config.yaml
encoder_arch: "transformer"
encoder_num_experts: 4
encoder_expert_mlp_ratio: 1
encoder_shared_expert: true
encoder_layers: 12
fusion: "cross_attention"
decoder_norm_position: "res_post"
decoder_head_dim: 32
decoder_fused_qkv: false
decoder_dropout: 0.05
lr: 0.0013
beta2: 0.999
eps: 1e-10
Rows from block 9 of the audio encoder of a small encoder-decoder audio transcriber, named by matrix and row number. Rows with one number within an expert belong to one neuron, the router's apart. Each number is 50 + 12 x the weight over its row's rms, rounded and kept within 0 to 99. All counts start at 0.
Before each expert's rows are labels from the 100 clips, of 14976, where the router gives the expert most weight on average: "loudest" is the band of the loudest frequency at the time of the peak. Only what is clearly more common there than usual is listed. The data: short read English sentences (LibriTTS-R). In brackets: how many of the 100.
# router: slot weights (encoder.blocks.9.mlp.router.weight, 8x256), inputs 172-255
# up: expert up (encoder.blocks.9.mlp.up, 4x256x256), inputs 172-255
# down: expert down (encoder.blocks.9.mlp.down, 4x256x256, transposed), outputs 172-255

# expert 1
loudest: 250 to 500 Hz (29)
router.2:42 33 48 70 41 44 55 57 45 45 50 55 59 17 69 58 61 49 71 52 49 34 56 38 63 31 48 49 57 62 51 70 62 56 71 53 37 63 48 35 43 47 61 39 73 39 13 65 46 29 51 50 25 44 55 56 54 51 52 45 58 61 39 48 56 54 48 65 58 41 45 71 45 43 46 52 44 65 67 57 04 49 51 50
router.3:39 68 61 39 47 39 61 53 60 53 56 58 70 71 39 39 46 65 49 56 58 35 67 51 56 47 40 34 70 63 65 61 39 45 65 46 46 39 29 43 43 49 51 53 67 53 59 68 23 61 55 68 59 16 49 56 64 48 25 46 33 67 61 47 58 60 46 34 37 35 40 52 64 54 57 61 56 59 44 29 47 53 59 58
up.0:42 47 72 59 59 50 47 29 53 39 53 47 33 49 43 51 49 78 35 34 56 71 45 54 58 48 25 51 35 45 39 43 59 44 57 37 52 59 73 48 48 62 49 60 52 58 74 36 38 51 46 56 51 43 60 75 41 33 33 69 43 61 58 54 43 55 44 49 57 81 73 54 40 43 49 52 58 25 66 70 44 53 56 43
down.0:63 40 48 35 73 39 37 54 69 47 29 45 49 66 70 68 32 43 62 55 59 50 54 60 40 34 46 44 62 38 57 64 56 53 73 46 51 50 42 60 53 61 35 46 38 65 58 55 54 36 51 56 87 52 39 37 50 51 42 45 49 34 29 50 47 58 56 55 47 39 34 27 49 73 56 35 48 51 22 43 49 50 42 45
up.1:55 55 57 60 48 52 58 57 74 49 28 42 55 56 62 53 62 52 60 27 59 62 54 39 50 62 54 42 54 62 56 54 67 78 74 59 52 36 24 39 68 72 49 25 71 54 32 59 55 59 54 36 45 65 55 46 31 22 49 53 56 48 74 51 30 47 51 49 50 50 43 36 48 46 50 55 58 23 46 69 33 69 47 58
down.1:50 46 54 34 67 46 52 39 39 39 53 38 52 48 64 61 39 48 58 56 42 40 63 65 45 57 46 46 68 45 63 49 46 26 41 40 43 80 63 56 46 42 68 42 42 54 57 47 48 23 39 62 67 33 64 45 65 51 39 70 32 29 45 36 49 44 55 30 37 45 48 62 33 53 65 63 65 45 54 42 77 51 66 48
up.2:67 65 92 51 73 37 60 37 50 47 53 36 30 48 55 44 50 69 35 49 73 65 57 56 45 67 25 53 43 44 36 56 64 22 54 52 49 63 38 30 51 55 40 48 50 50 41 43 39 67 56 45 37 34 61 67 31 56 46 47 50 60 36 53 52 52 43 45 50 42 46 54 47 59 52 42 54 31 66 70 32 53 34 53
down.2:45 24 38 47 55 51 59 56 51 58 35 58 57 41 56 65 60 53 62 53 55 29 44 58 39 51 62 68 67 50 58 54 40 66 74 33 39 40 66 45 41 63 48 78 40 59 62 38 48 19 22 48 79 68 43 42 68 46 43 64 49 27 50 60 50 58 57 46 52 43 35 41 47 45 38 62 52 58 37 12 61 51 68 58
up.3:60 45 78 47 68 49 44 61 36 45 53 46 49 45 54 37 41 77 54 61 54 70 63 32 42 43 29 65 37 52 27 52 66 46 81 51 49 51 44 56 49 32 42 59 63 51 48 44 48 64 54 47 25 32 42 54 47 41 57 52 38 59 45 47 57 62 57 66 48 45 52 63 75 43 49 51 33 43 61 39 38 70 50 37
down.3:41 45 43 50 40 48 42 68 44 73 31 42 58 45 55 66 53 38 78 49 50 44 64 47 51 60 49 54 79 42 51 76 56 50 48 77 35 36 58 25 63 56 57 60 46 23 35 39 57 33 59 57 38 85 63 50 77 54 56 53 55 46 38 57 59 48 47 36 41 49 48 10 49 34 45 54 55 44 34 67 48 25 63 65
up.4:31 62 56 52 59 61 48 44 42 37 40 46 43 44 71 50 54 58 67 25 49 60 47 40 42 57 45 34 56 66 30 51 63 52 70 54 45 54 36 38 58 51 38 35 73 48 35 32 46 56 49 51 24 59 48 48 29 30 42 57 44 65 60 45 49 52 56 70 54 64 69 53 46 47 38 31 42 19 47 56 25 51 65 40
down.4:71 61 40 51 49 36 60 55 52 42 58 54 53 53 49 61 38 42 39 75 54 59 67 53 45 41 54 49 47 43 58 62 34 41 38 52 39 51 50 77 61 68 68 48 35 45 74 41 52 40 39 51 85 50 61 43 88 58 46 69 38 16 41 25 36 53 41 42 53 39 26 46 28 70 40 63 67 59 50 40 71 56 62 60

# expert 2
loudest: 4000 to 8000 Hz (81)
router.4:41 56 64 46 47 45 57 40 24 53 53 52 59 42 44 75 67 51 59 54 42 39 43 59 57 43 59 40 75 69 37 56 30 65 44 44 46 70 57 61 57 57 54 41 72 41 38 62 45 34 16 46 37 44 49 57 20 48 35 48 33 37 56 47 43 62 53 42 57 48 60 47 57 61 43 56 53 37 51 71 33 48 40 53
router.5:55 43 32 74 39 64 32 58 40 36 55 70 44 30 63 47 37 43 59 57 46 55 55 37 62 45 28 40 50 54 41 60 87 78 41 37 46 48 52 49 40 48 43 45 61 32 79 45 48 43 85 55 39 30 37 28 50 53 48 32 67 68 62 53 53 40 59 62 51 61 50 45 53 43 41 46 32 48 85 52 33 41 41 45
up.0:37 40 43 53 63 65 52 57 53 62 52 42 38 48 56 60 54 53 55 44 43 43 63 46 45 63 64 43 56 35 51 60 55 52 65 47 36 44 38 66 40 61 36 60 76 71 32 67 47 50 58 58 60 34 51 55 39 54 55 57 41 56 47 42 25 51 48 43 45 54 77 63 74 59 56 42 41 62 47 80 56 57 43 47
down.0:50 36 62 46 28 41 38 52 41 44 40 49 42 47 37 50 77 39 64 54 62 70 55 61 31 46 35 50 34 67 57 43 49 60 46 72 53 45 58 37 64 36 45 36 49 49 49 46 52 37 57 23 48 35 46 38 41 43 22 54 54 55 44 56 63 40 43 36 41 67 40 51 32 39 35 54 38 30 60 54 56 49 57 61
up.1:66 55 45 45 69 58 48 46 46 51 58 48 61 57 45 43 44 64 48 61 65 43 52 87 46 64 60 56 38 50 76 62 56 52 65 44 50 38 48 57 56 55 39 45 63 51 40 55 39 59 48 27 86 65 49 86 53 54 50 51 56 32 50 43 59 57 50 37 55 37 35 41 83 61 52 75 43 41 49 52 47 69 39 44
down.1:48 66 57 61 28 36 67 55 33 49 63 72 40 25 54 55 70 26 56 59 52 57 44 42 68 34 44 34 69 58 38 66 44 55 42 55 39 39 49 53 52 32 48 65 34 43 52 43 36 38 47 71 33 42 51 33 30 57 57 52 56 61 44 56 58 40 46 39 56 86 50 49 32 54 39 45 43 34 47 37 54 56 62 52
up.2:49 31 79 51 52 36 43 56 41 55 43 54 54 47 34 45 61 63 67 26 44 43 38 42 51 41 51 57 46 54 36 40 55 80 57 46 42 34 49 47 52 43 64 64 31 46 48 39 50 33 48 47 50 77 45 19 50 42 37 51 49 35 68 51 70 44 54 82 51 47 49 50 29 42 47 58 48 28 50 49 47 50 42 42
down.2:58 48 38 41 68 62 42 38 70 56 69 65 57 62 57 60 38 35 33 50 37 49 61 35 56 58 44 53 53 43 36 48 66 44 32 54 46 62 52 52 53 50 42 52 60 64 54 69 56 55 55 40 79 40 65 75 40 50 50 45 55 62 28 48 34 56 58 60 54 37 54 55 70 45 68 41 47 53 53 62 51 45 46 30
up.3:57 41 90 67 56 47 38 57 48 45 47 58 52 47 56 44 48 63 54 52 51 61 52 50 45 49 49 59 55 59 35 47 44 47 55 42 40 48 57 29 46 44 39 64 59 54 35 66 65 27 49 60 57 13 41 54 60 40 63 74 66 47 48 59 61 23 60 45 55 53 49 59 53 53 56 58 46 49 67 33 21 51 54 46
down.3:55 51 23 32 74 66 68 36 41 23 56 66 64 65 53 33 40 53 43 50 78 45 62 45 55 51 51 47 35 45 66 46 53 54 51 37 49 67 55 44 67 62 61 44 40 59 53 51 50 56 44 47 69 56 52 60 57 51 60 33 58 45 61 32 47 83 51 46 42 31 59 73 20 68 37 63 55 49 29 59 62 55 46 43
up.4:52 54 59 39 46 63 52 43 74 44 40 60 38 53 74 45 63 34 40 48 42 90 39 48 31 64 58 35 47 63 56 55 47 52 58 54 62 36 37 45 54 41 41 62 26 41 46 41 47 67 56 35 62 46 42 59 51 55 37 56 44 41 67 50 51 31 38 45 50 68 71 43 08 45 44 56 47 46 45 73 67 54 51 38
down.4:45 46 47 75 53 41 45 58 39 50 70 72 63 26 54 59 67 33 91 64 26 22 66 42 47 40 49 47 55 37 49 56 38 59 52 62 45 55 42 49 68 35 59 39 67 50 46 62 62 39 53 45 36 35 68 63 56 25 44 51 61 40 60 66 64 48 62 53 51 47 42 52 61 45 47 71 52 56 47 42 40 53 48 69

# expert 3
loudest: 250 to 500 Hz (47)
router.6:49 69 51 48 36 30 38 43 45 46 55 52 58 53 59 59 47 32 34 63 59 59 65 64 40 40 67 37 52 47 71 66 57 63 66 42 59 57 49 62 58 58 40 43 69 28 47 65 55 51 43 32 39 65 63 60 57 60 48 54 43 51 44 67 52 51 50 62 46 58 33 55 55 51 31 56 44 15 71 57 52 40 23 44
router.7:56 52 69 60 17 29 48 40 36 62 43 78 79 47 56 62 48 37 48 56 43 46 61 36 51 36 50 62 42 44 58 63 62 58 57 53 51 52 44 66 51 59 42 45 50 39 36 57 63 30 37 33 35 47 57 57 42 43 44 57 60 58 52 53 54 60 61 60 65 64 53 33 53 43 31 52 50 30 39 49 25 43 28 47
up.0:50 41 82 46 56 25 40 47 27 51 58 67 47 46 49 53 53 36 38 66 17 71 43 46 48 56 36 34 44 39 46 62 46 72 68 61 48 42 58 50 53 39 46 22 46 51 65 62 61 53 47 48 36 73 55 46 41 54 52 58 59 40 40 41 60 39 53 53 46 59 49 40 33 43 40 37 46 47 56 50 59 44 35 55
down.0:49 39 34 47 32 43 51 48 64 34 42 52 54 67 56 27 44 55 61 54 57 55 75 49 34 47 45 51 45 47 56 37 39 47 42 60 48 78 84 36 50 54 66 79 44 53 49 30 43 48 56 48 67 33 43 69 55 53 23 54 41 44 47 43 48 65 58 47 60 35 37 62 60 52 43 73 53 40 55 36 43 75 66 47
up.1:51 36 23 79 59 36 49 61 43 63 33 41 39 24 44 65 68 61 44 45 50 31 51 59 27 37 48 37 43 73 39 66 49 58 48 49 32 47 52 41 31 49 33 49 58 57 30 48 29 64 53 63 58 51 46 44 54 44 58 40 49 67 35 56 61 56 44 49 44 47 50 54 63 50 64 53 43 68 64 47 46 67 66 56
down.1:61 60 20 63 62 54 51 40 44 48 43 49 61 45 49 47 60 50 38 69 61 41 65 89 46 35 33 58 57 43 53 44 48 34 49 66 52 40 61 31 39 57 53 51 46 49 48 60 50 61 74 38 62 46 33 72 55 62 57 52 49 68 50 52 48 38 66 46 38 53 40 51 49 48 47 44 59 52 46 47 39 54 64 60
up.2:60 48 41 56 53 33 52 41 29 53 48 40 43 47 41 40 56 38 46 46 55 63 48 39 48 79 50 55 59 41 61 50 43 59 48 33 56 56 37 50 54 52 46 39 60 37 45 33 30 61 51 54 29 53 53 34 57 45 45 61 55 39 63 67 45 41 52 39 53 66 40 42 52 49 47 56 44 38 52 48 47 69 56 41
down.2:67 41 32 61 53 52 51 63 59 52 63 47 70 34 50 61 44 60 49 37 54 48 36 58 75 49 42 39 70 36 45 47 58 54 45 70 43 61 38 41 56 30 54 60 39 37 64 53 49 38 60 39 57 38 31 66 44 57 50 56 64 62 31 52 58 42 62 54 34 33 49 57 50 37 39 36 66 50 63 71 51 42 61 76
up.3:43 57 35 55 50 63 30 46 61 49 56 61 52 64 36 45 46 70 80 31 48 47 57 46 67 49 56 43 37 50 48 38 24 62 71 63 47 43 53 27 56 52 68 71 49 49 53 46 57 48 64 61 35 60 46 47 55 51 37 50 58 42 18 37 24 62 41 19 34 52 67 55 48 50 37 27 65 50 50 56 58 42 58 56
down.3:49 49 63 34 63 38 40 67 49 48 48 32 45 67 54 55 54 28 33 46 26 34 24 55 49 42 55 61 51 41 44 53 64 63 58 45 42 75 33 70 48 32 46 27 51 47 57 43 65 57 49 35 51 37 58 63 37 46 74 43 60 59 75 42 50 35 42 57 62 53 61 42 60 42 61 38 41 73 42 50 49 48 43 36
up.4:35 57 72 52 47 40 38 40 41 38 60 53 48 56 53 43 43 81 52 47 58 56 50 60 48 75 75 56 75 62 61 36 48 41 69 41 35 68 41 30 56 34 50 47 45 66 39 60 39 63 33 61 31 59 60 78 32 60 48 68 42 40 21 41 46 60 42 29 53 38 47 55 37 49 45 52 54 30 48 56 33 41 53 58
down.4:64 52 42 34 60 56 50 57 44 64 39 73 49 53 64 35 59 41 43 45 30 49 42 21 59 42 44 51 33 60 23 62 57 47 48 61 51 43 39 79 47 48 48 50 62 38 76 38 61 65 44 69 60 37 23 53 61 37 50 37 37 56 49 50 69 57 57 53 28 53 53 38 61 47 32 45 44 38 54 53 72 58 61 50