A small encoder-decoder audio transcriber, trained from scratch.
Data: trained on short read English sentences (LibriTTS-R), 26041 training examples, 9.6 epochs.
Rows from block 5 of the audio encoder of a small encoder-decoder audio transcriber, named by matrix and row number. Rows with one number within an expert belong to one neuron, the router's apart. Each number is 200 + 30 x the weight over its row's rms, rounded and kept within 0 to 999. All counts start at 0.
Before each expert's rows are labels from the 100 clips, of 14976, where the router gives the expert most weight on average: "loudest band" is the band of the loudest frequency at the time of the peak. Only what is clearly more common there than usual is listed. The data: short read English sentences (LibriTTS-R).
# router: slot weights (encoder.blocks.5.mlp.router.weight, 8x256), inputs 128-191
# up: expert up (encoder.blocks.5.mlp.up, 4x256x256), inputs 128-191
# down: expert down (encoder.blocks.5.mlp.down, 4x256x256, transposed), outputs 128-191

# expert 1
loudest band: 250 to 500 Hz
router.2,211,188,195,231,172,170,206,225,230,187,221,163,245,217,174,198,198,176,175,176,246,179,230,190,213,191,176,193,200,184,222,177,152,202,216,222,194,213,166,180,232,238,205,201,206,159,192,257,227,183,204,158,238,200,179,199,148,139,194,253,197,198,184,154
router.3,171,213,233,194,196,185,241,204,175,199,156,162,189,201,208,138,183,208,222,189,217,181,175,188,180,250,198,198,192,159,200,202,244,173,245,156,228,188,139,199,269,271,195,158,198,177,253,221,229,162,194,209,212,179,199,246,151,162,244,200,210,256,216,121
up.0,211,206,213,217,203,261,211,224,149,213,232,197,223,175,177,194,218,190,150,223,185,279,218,225,147,203,173,234,222,189,133,199,241,162,247,199,191,213,226,178,201,158,182,244,207,176,199,204,191,170,215,206,184,198,177,214,260,248,178,205,227,216,167,232
down.0,184,198,201,166,197,163,213,211,257,145,173,216,165,222,257,203,214,228,149,227,215,159,209,194,257,221,203,218,132,196,195,160,199,193,164,197,205,189,179,192,190,147,174,165,173,171,195,277,217,183,217,167,232,203,189,138,199,184,193,214,217,214,237,193
up.1,187,216,225,274,165,221,131,258,215,194,171,220,208,236,199,232,264,164,190,184,205,246,149,170,205,217,190,223,197,251,205,188,187,172,253,201,238,199,234,211,214,204,149,169,202,201,213,187,170,193,210,206,162,203,199,207,156,210,246,193,200,208,213,207
down.1,218,209,204,173,212,200,237,211,204,213,253,213,224,236,207,241,142,197,237,146,142,162,216,224,108,216,187,206,200,218,178,188,193,188,182,189,171,193,210,258,151,207,215,191,250,203,183,336,209,212,229,166,217,216,187,198,238,116,213,225,254,86,216,204
up.2,269,206,186,184,197,175,223,237,181,187,229,184,250,180,185,180,182,207,257,184,138,153,207,243,213,214,237,180,220,132,223,162,215,223,168,252,132,180,167,202,138,175,206,210,202,173,230,212,239,210,203,187,147,198,163,163,170,203,205,185,190,238,238,252
down.2,249,210,245,231,242,256,213,200,185,173,245,189,188,208,165,221,187,154,180,226,188,234,180,181,201,212,155,254,203,256,225,212,222,218,166,127,176,192,216,200,255,238,178,262,173,242,237,239,159,225,212,201,230,222,170,186,240,180,192,140,175,199,246,185
up.3,191,197,173,177,188,201,225,179,215,216,239,207,184,183,207,205,192,208,144,212,214,270,230,220,188,184,224,172,196,282,221,235,232,186,213,219,184,224,212,201,245,132,208,262,228,205,175,215,167,209,183,231,197,172,195,244,195,197,143,180,202,221,217,194
down.3,235,202,208,156,180,208,189,218,255,194,174,203,227,181,204,150,215,186,221,202,209,99,214,203,231,215,176,198,209,154,180,203,189,227,185,182,231,165,232,182,196,226,244,169,160,171,206,233,248,229,219,165,159,240,186,235,162,167,220,191,182,156,226,190
up.4,222,185,226,221,189,228,190,199,171,205,184,206,198,170,175,168,224,191,201,235,163,221,219,146,190,179,185,196,198,133,162,137,206,201,158,184,160,191,165,221,160,220,235,260,215,195,214,217,193,172,222,271,201,205,205,202,223,189,175,198,129,142,219,226
down.4,211,197,220,138,179,233,174,194,216,239,193,182,201,216,209,161,217,182,196,163,182,183,155,199,196,237,198,236,166,202,193,188,184,229,214,205,217,203,194,173,205,196,230,141,233,176,204,226,226,150,177,171,226,160,201,175,214,234,172,234,205,205,161,207

# expert 3
loudest band: 250 to 500 Hz
router.6,239,186,216,188,212,197,192,234,243,188,246,178,200,219,213,224,172,166,190,197,181,192,257,193,193,198,161,184,174,154,206,208,167,179,196,149,181,252,221,164,197,200,193,176,151,224,198,219,150,205,182,199,182,225,169,211,141,176,202,228,219,198,192,232
router.7,149,158,198,214,210,210,218,186,156,174,153,210,231,206,226,165,263,181,174,218,203,170,195,207,171,215,176,197,232,228,186,224,244,192,205,208,226,193,162,241,194,224,153,196,240,191,162,228,208,181,199,188,176,172,182,172,226,201,204,174,220,198,213,177
up.0,196,202,168,180,235,215,212,185,217,230,217,169,184,211,223,186,234,192,206,203,185,133,235,225,220,200,215,141,174,207,254,203,242,249,195,170,212,192,203,186,229,222,201,182,232,178,206,171,171,234,152,172,241,189,213,161,184,217,204,206,234,197,247,141
down.0,247,228,197,208,198,195,230,180,192,205,182,227,236,150,205,229,137,222,192,208,171,256,197,227,181,257,166,213,195,200,182,215,205,147,200,182,202,215,189,217,193,177,212,282,178,193,168,186,219,207,190,197,183,247,182,228,205,199,236,214,182,150,202,203
up.1,185,169,223,237,201,237,214,196,133,195,181,267,232,173,205,202,199,187,169,237,213,240,179,253,142,188,206,163,199,229,172,178,189,229,188,196,185,207,161,222,246,203,169,159,175,200,234,187,204,175,197,209,176,203,222,197,227,171,185,206,199,163,203,208
down.1,233,224,192,203,196,181,189,177,162,200,193,188,140,195,227,177,196,230,162,197,133,176,157,234,193,190,196,188,234,206,187,225,224,233,204,232,179,165,107,278,194,219,183,276,194,210,171,240,195,215,165,176,152,209,177,271,222,157,199,197,236,199,245,199
up.2,209,226,191,194,214,179,197,205,191,213,163,203,196,193,186,180,189,207,183,201,233,157,198,203,144,203,194,243,195,216,118,182,176,224,233,216,267,175,249,203,158,138,213,275,201,173,103,214,173,198,239,255,206,176,219,212,201,201,209,217,195,185,188,251
down.2,195,207,221,183,178,248,169,252,200,181,229,237,204,203,235,181,199,193,215,198,189,165,172,174,231,144,181,178,180,183,216,201,189,147,212,201,222,193,224,184,215,200,175,117,150,223,290,156,212,156,212,190,223,156,212,251,207,168,165,184,182,215,184,183
up.3,233,188,188,232,190,147,175,171,197,229,220,201,208,177,197,187,188,185,203,213,227,220,183,175,180,200,210,202,231,214,189,201,198,232,190,213,180,123,171,179,217,181,178,183,214,189,120,201,196,178,166,159,205,234,150,218,169,196,209,195,223,226,177,228
down.3,164,175,209,233,218,234,158,212,191,200,189,213,151,211,222,155,174,191,210,211,214,187,220,194,205,180,145,190,203,201,161,186,236,161,219,140,240,247,152,180,208,187,197,241,191,218,275,188,233,223,195,181,218,196,217,155,235,207,190,216,158,215,199,216
up.4,213,191,176,191,206,131,182,214,213,227,195,220,175,150,200,190,209,177,211,226,208,192,226,189,210,206,236,218,209,180,182,199,163,203,199,217,180,150,217,193,222,199,222,208,191,193,109,195,174,172,216,168,190,235,189,215,239,204,199,215,220,184,175,204
down.4,166,174,184,200,219,245,208,195,198,189,201,172,177,222,185,180,195,167,186,208,200,199,204,225,179,129,135,156,231,169,139,203,251,157,164,108,229,187,188,202,246,195,197,219,188,188,258,175,158,188,226,241,228,172,186,149,197,223,175,167,129,256,178,203

# expert 2
loudest band: 250 to 500 Hz
router.4,187,221,208,251,233,260,190,185,209,207,185,201,196,217,168,180,261,212,123,213,239,227,208,187,220,200,215,185,152,204,179,229,215,204,237,154,241,148,183,195,247,236,223,163,214,206,200,241,227,245,177,213,186,179,256,174,177,138,199,211,154,182,191,199
router.5,177,206,207,209,171,242,240,219,163,197,242,195,198,194,157,185,239,183,146,200,255,215,177,233,173,206,230,194,194,124,243,217,269,190,238,138,187,157,177,127,224,232,240,217,204,195,220,218,185,219,162,191,156,217,212,209,157,200,187,200,191,163,178,194
up.0,194,209,207,237,222,185,190,185,270,185,202,207,210,224,161,211,127,188,233,194,187,204,230,184,210,209,232,146,186,228,145,215,176,188,166,156,188,189,210,241,147,182,185,171,196,187,179,218,216,200,231,178,200,200,173,182,201,177,205,190,198,264,205,261
down.0,216,219,127,197,236,276,207,174,158,239,188,226,198,185,229,154,186,212,193,186,240,197,186,208,204,213,206,227,150,253,203,214,153,193,215,149,191,217,231,153,230,213,172,249,199,229,251,224,181,225,251,231,231,209,180,263,246,137,199,231,174,194,197,164
up.1,321,227,197,226,250,125,190,189,226,187,242,198,222,196,189,198,196,182,194,250,221,192,226,135,174,209,174,153,209,201,203,282,147,192,199,177,200,203,182,154,225,228,205,238,204,267,230,173,189,198,199,199,218,164,188,208,234,186,232,234,189,185,216,244
down.1,204,223,215,182,191,176,179,185,153,200,236,292,190,163,247,189,166,216,206,179,206,173,157,263,222,164,221,252,195,192,249,199,183,169,190,233,178,241,236,185,181,202,200,160,201,229,195,152,219,191,203,218,198,215,182,165,136,198,231,253,173,187,186,215
up.2,189,229,204,199,213,170,239,168,274,165,232,200,212,227,195,187,219,164,218,174,189,171,198,209,247,182,158,204,176,173,226,210,216,199,162,214,182,228,179,223,149,213,221,223,189,199,187,182,176,202,214,183,193,200,189,202,198,183,223,210,194,172,222,197
down.2,221,187,200,180,214,246,202,199,192,203,221,207,198,173,215,210,173,202,175,181,212,208,203,219,207,211,286,197,175,218,198,210,221,207,209,219,198,234,235,214,282,212,231,218,208,185,250,203,188,202,144,238,185,246,224,179,198,149,152,245,155,225,150,229
up.3,259,232,212,184,221,193,263,178,183,176,271,163,163,174,200,192,185,232,199,188,168,241,225,175,208,187,139,232,151,188,164,198,211,193,200,197,201,130,223,183,255,239,237,240,246,183,206,200,198,224,212,207,179,223,213,167,184,231,175,230,223,190,191,171
down.3,178,165,250,180,188,198,185,208,203,218,171,222,202,178,234,177,172,214,150,202,240,185,210,225,214,246,191,146,188,169,231,226,224,238,187,196,191,169,273,239,191,191,226,189,156,166,196,211,237,162,266,178,187,177,208,200,203,238,191,210,144,174,208,169
up.4,293,224,233,232,185,207,197,179,227,224,184,178,189,191,160,217,165,228,208,178,184,186,193,183,223,201,173,184,150,200,209,183,187,232,230,177,224,189,203,173,239,157,189,166,229,197,282,221,211,244,214,202,199,183,155,178,186,216,187,223,200,210,141,221
down.4,192,185,218,138,162,167,203,194,185,176,171,212,245,184,247,210,228,184,236,243,208,174,215,211,186,188,200,271,194,135,210,229,253,178,206,244,154,257,174,196,223,223,152,205,164,230,176,261,204,193,191,219,183,185,223,167,224,206,163,191,170,183,247,182

# expert 0
loudest band: 500 to 1000 Hz
router.0,208,261,209,163,234,213,143,146,247,205,239,205,181,197,179,226,196,198,213,211,129,153,216,192,190,195,179,184,160,199,167,209,183,225,203,199,176,196,234,159,192,201,201,193,183,221,145,200,183,197,172,158,172,204,209,240,249,122,226,263,227,202,202,206
router.1,142,251,233,173,173,160,165,178,226,226,215,251,176,211,201,176,219,220,159,184,188,206,240,225,198,181,213,225,210,184,218,196,192,199,148,214,178,154,192,186,250,209,221,265,190,187,192,174,192,250,170,181,214,203,219,203,142,204,192,162,216,221,230,183
up.0,106,162,202,185,206,212,196,212,194,212,205,255,189,190,214,155,215,219,204,176,175,187,177,219,155,194,236,204,211,140,159,174,192,182,138,210,211,243,207,237,134,230,215,216,157,222,202,201,192,191,209,241,191,168,202,265,175,191,197,185,194,212,202,249
down.0,272,226,224,239,221,159,200,179,177,213,183,138,205,198,145,170,204,190,189,188,166,202,233,183,291,203,250,130,148,215,218,224,205,175,174,193,228,211,204,131,205,178,219,222,236,200,184,238,252,233,205,194,206,211,209,165,195,209,231,208,234,179,183,159
up.1,198,245,245,182,203,200,189,160,201,193,200,174,177,231,185,191,194,183,181,186,211,173,188,199,223,199,206,175,177,189,211,245,223,234,179,169,166,207,189,190,248,157,238,213,224,201,117,210,212,231,188,226,203,185,230,175,175,172,169,184,192,206,189,187
down.1,179,190,203,191,194,204,209,188,208,165,154,264,188,185,256,244,148,213,218,190,241,227,171,215,131,246,152,235,184,191,245,206,190,213,187,249,214,247,192,217,173,213,174,183,141,236,240,149,160,141,208,177,202,157,198,250,197,248,225,190,166,172,184,203
up.2,105,217,213,176,175,256,176,182,240,177,233,236,174,185,199,248,207,186,163,164,191,192,215,234,179,179,203,206,158,190,128,196,215,180,175,173,236,245,263,206,204,232,201,178,166,217,206,191,199,208,231,231,177,184,239,212,173,179,172,172,200,202,145,159
down.2,230,191,225,229,222,149,245,207,183,191,146,172,182,201,191,144,145,223,211,182,250,187,212,193,203,222,219,192,178,182,238,223,163,206,161,233,197,200,172,173,211,136,179,217,201,194,218,229,207,184,195,175,168,200,204,207,176,176,228,210,218,166,224,224
up.3,226,181,190,172,178,209,221,232,151,239,158,226,216,225,231,156,194,213,257,204,222,210,190,226,188,209,188,187,189,237,241,185,174,176,150,200,124,177,152,204,246,181,162,138,211,201,218,192,198,174,218,199,217,205,225,183,206,199,229,203,171,209,240,197
down.3,194,182,226,280,191,225,134,175,246,208,209,186,251,161,186,227,267,196,144,156,151,193,237,215,222,138,214,160,172,219,138,172,205,234,224,183,213,181,191,155,141,199,232,226,183,196,173,196,189,234,196,206,195,219,188,198,180,185,149,181,198,212,174,183
up.4,137,248,211,193,195,226,193,196,208,157,247,177,185,172,205,245,187,206,178,195,187,231,217,231,212,183,200,201,216,189,182,236,215,180,184,208,289,207,252,198,177,212,205,191,196,203,221,211,204,219,187,241,214,179,180,234,200,187,185,202,223,183,160,188
down.4,254,186,191,244,201,137,245,220,186,200,203,219,197,190,152,127,192,166,254,159,223,189,197,177,235,257,201,213,177,229,191,186,204,211,148,214,162,202,201,232,261,153,197,215,222,192,164,195,196,196,185,145,218,210,180,214,166,195,229,213,197,194,215,186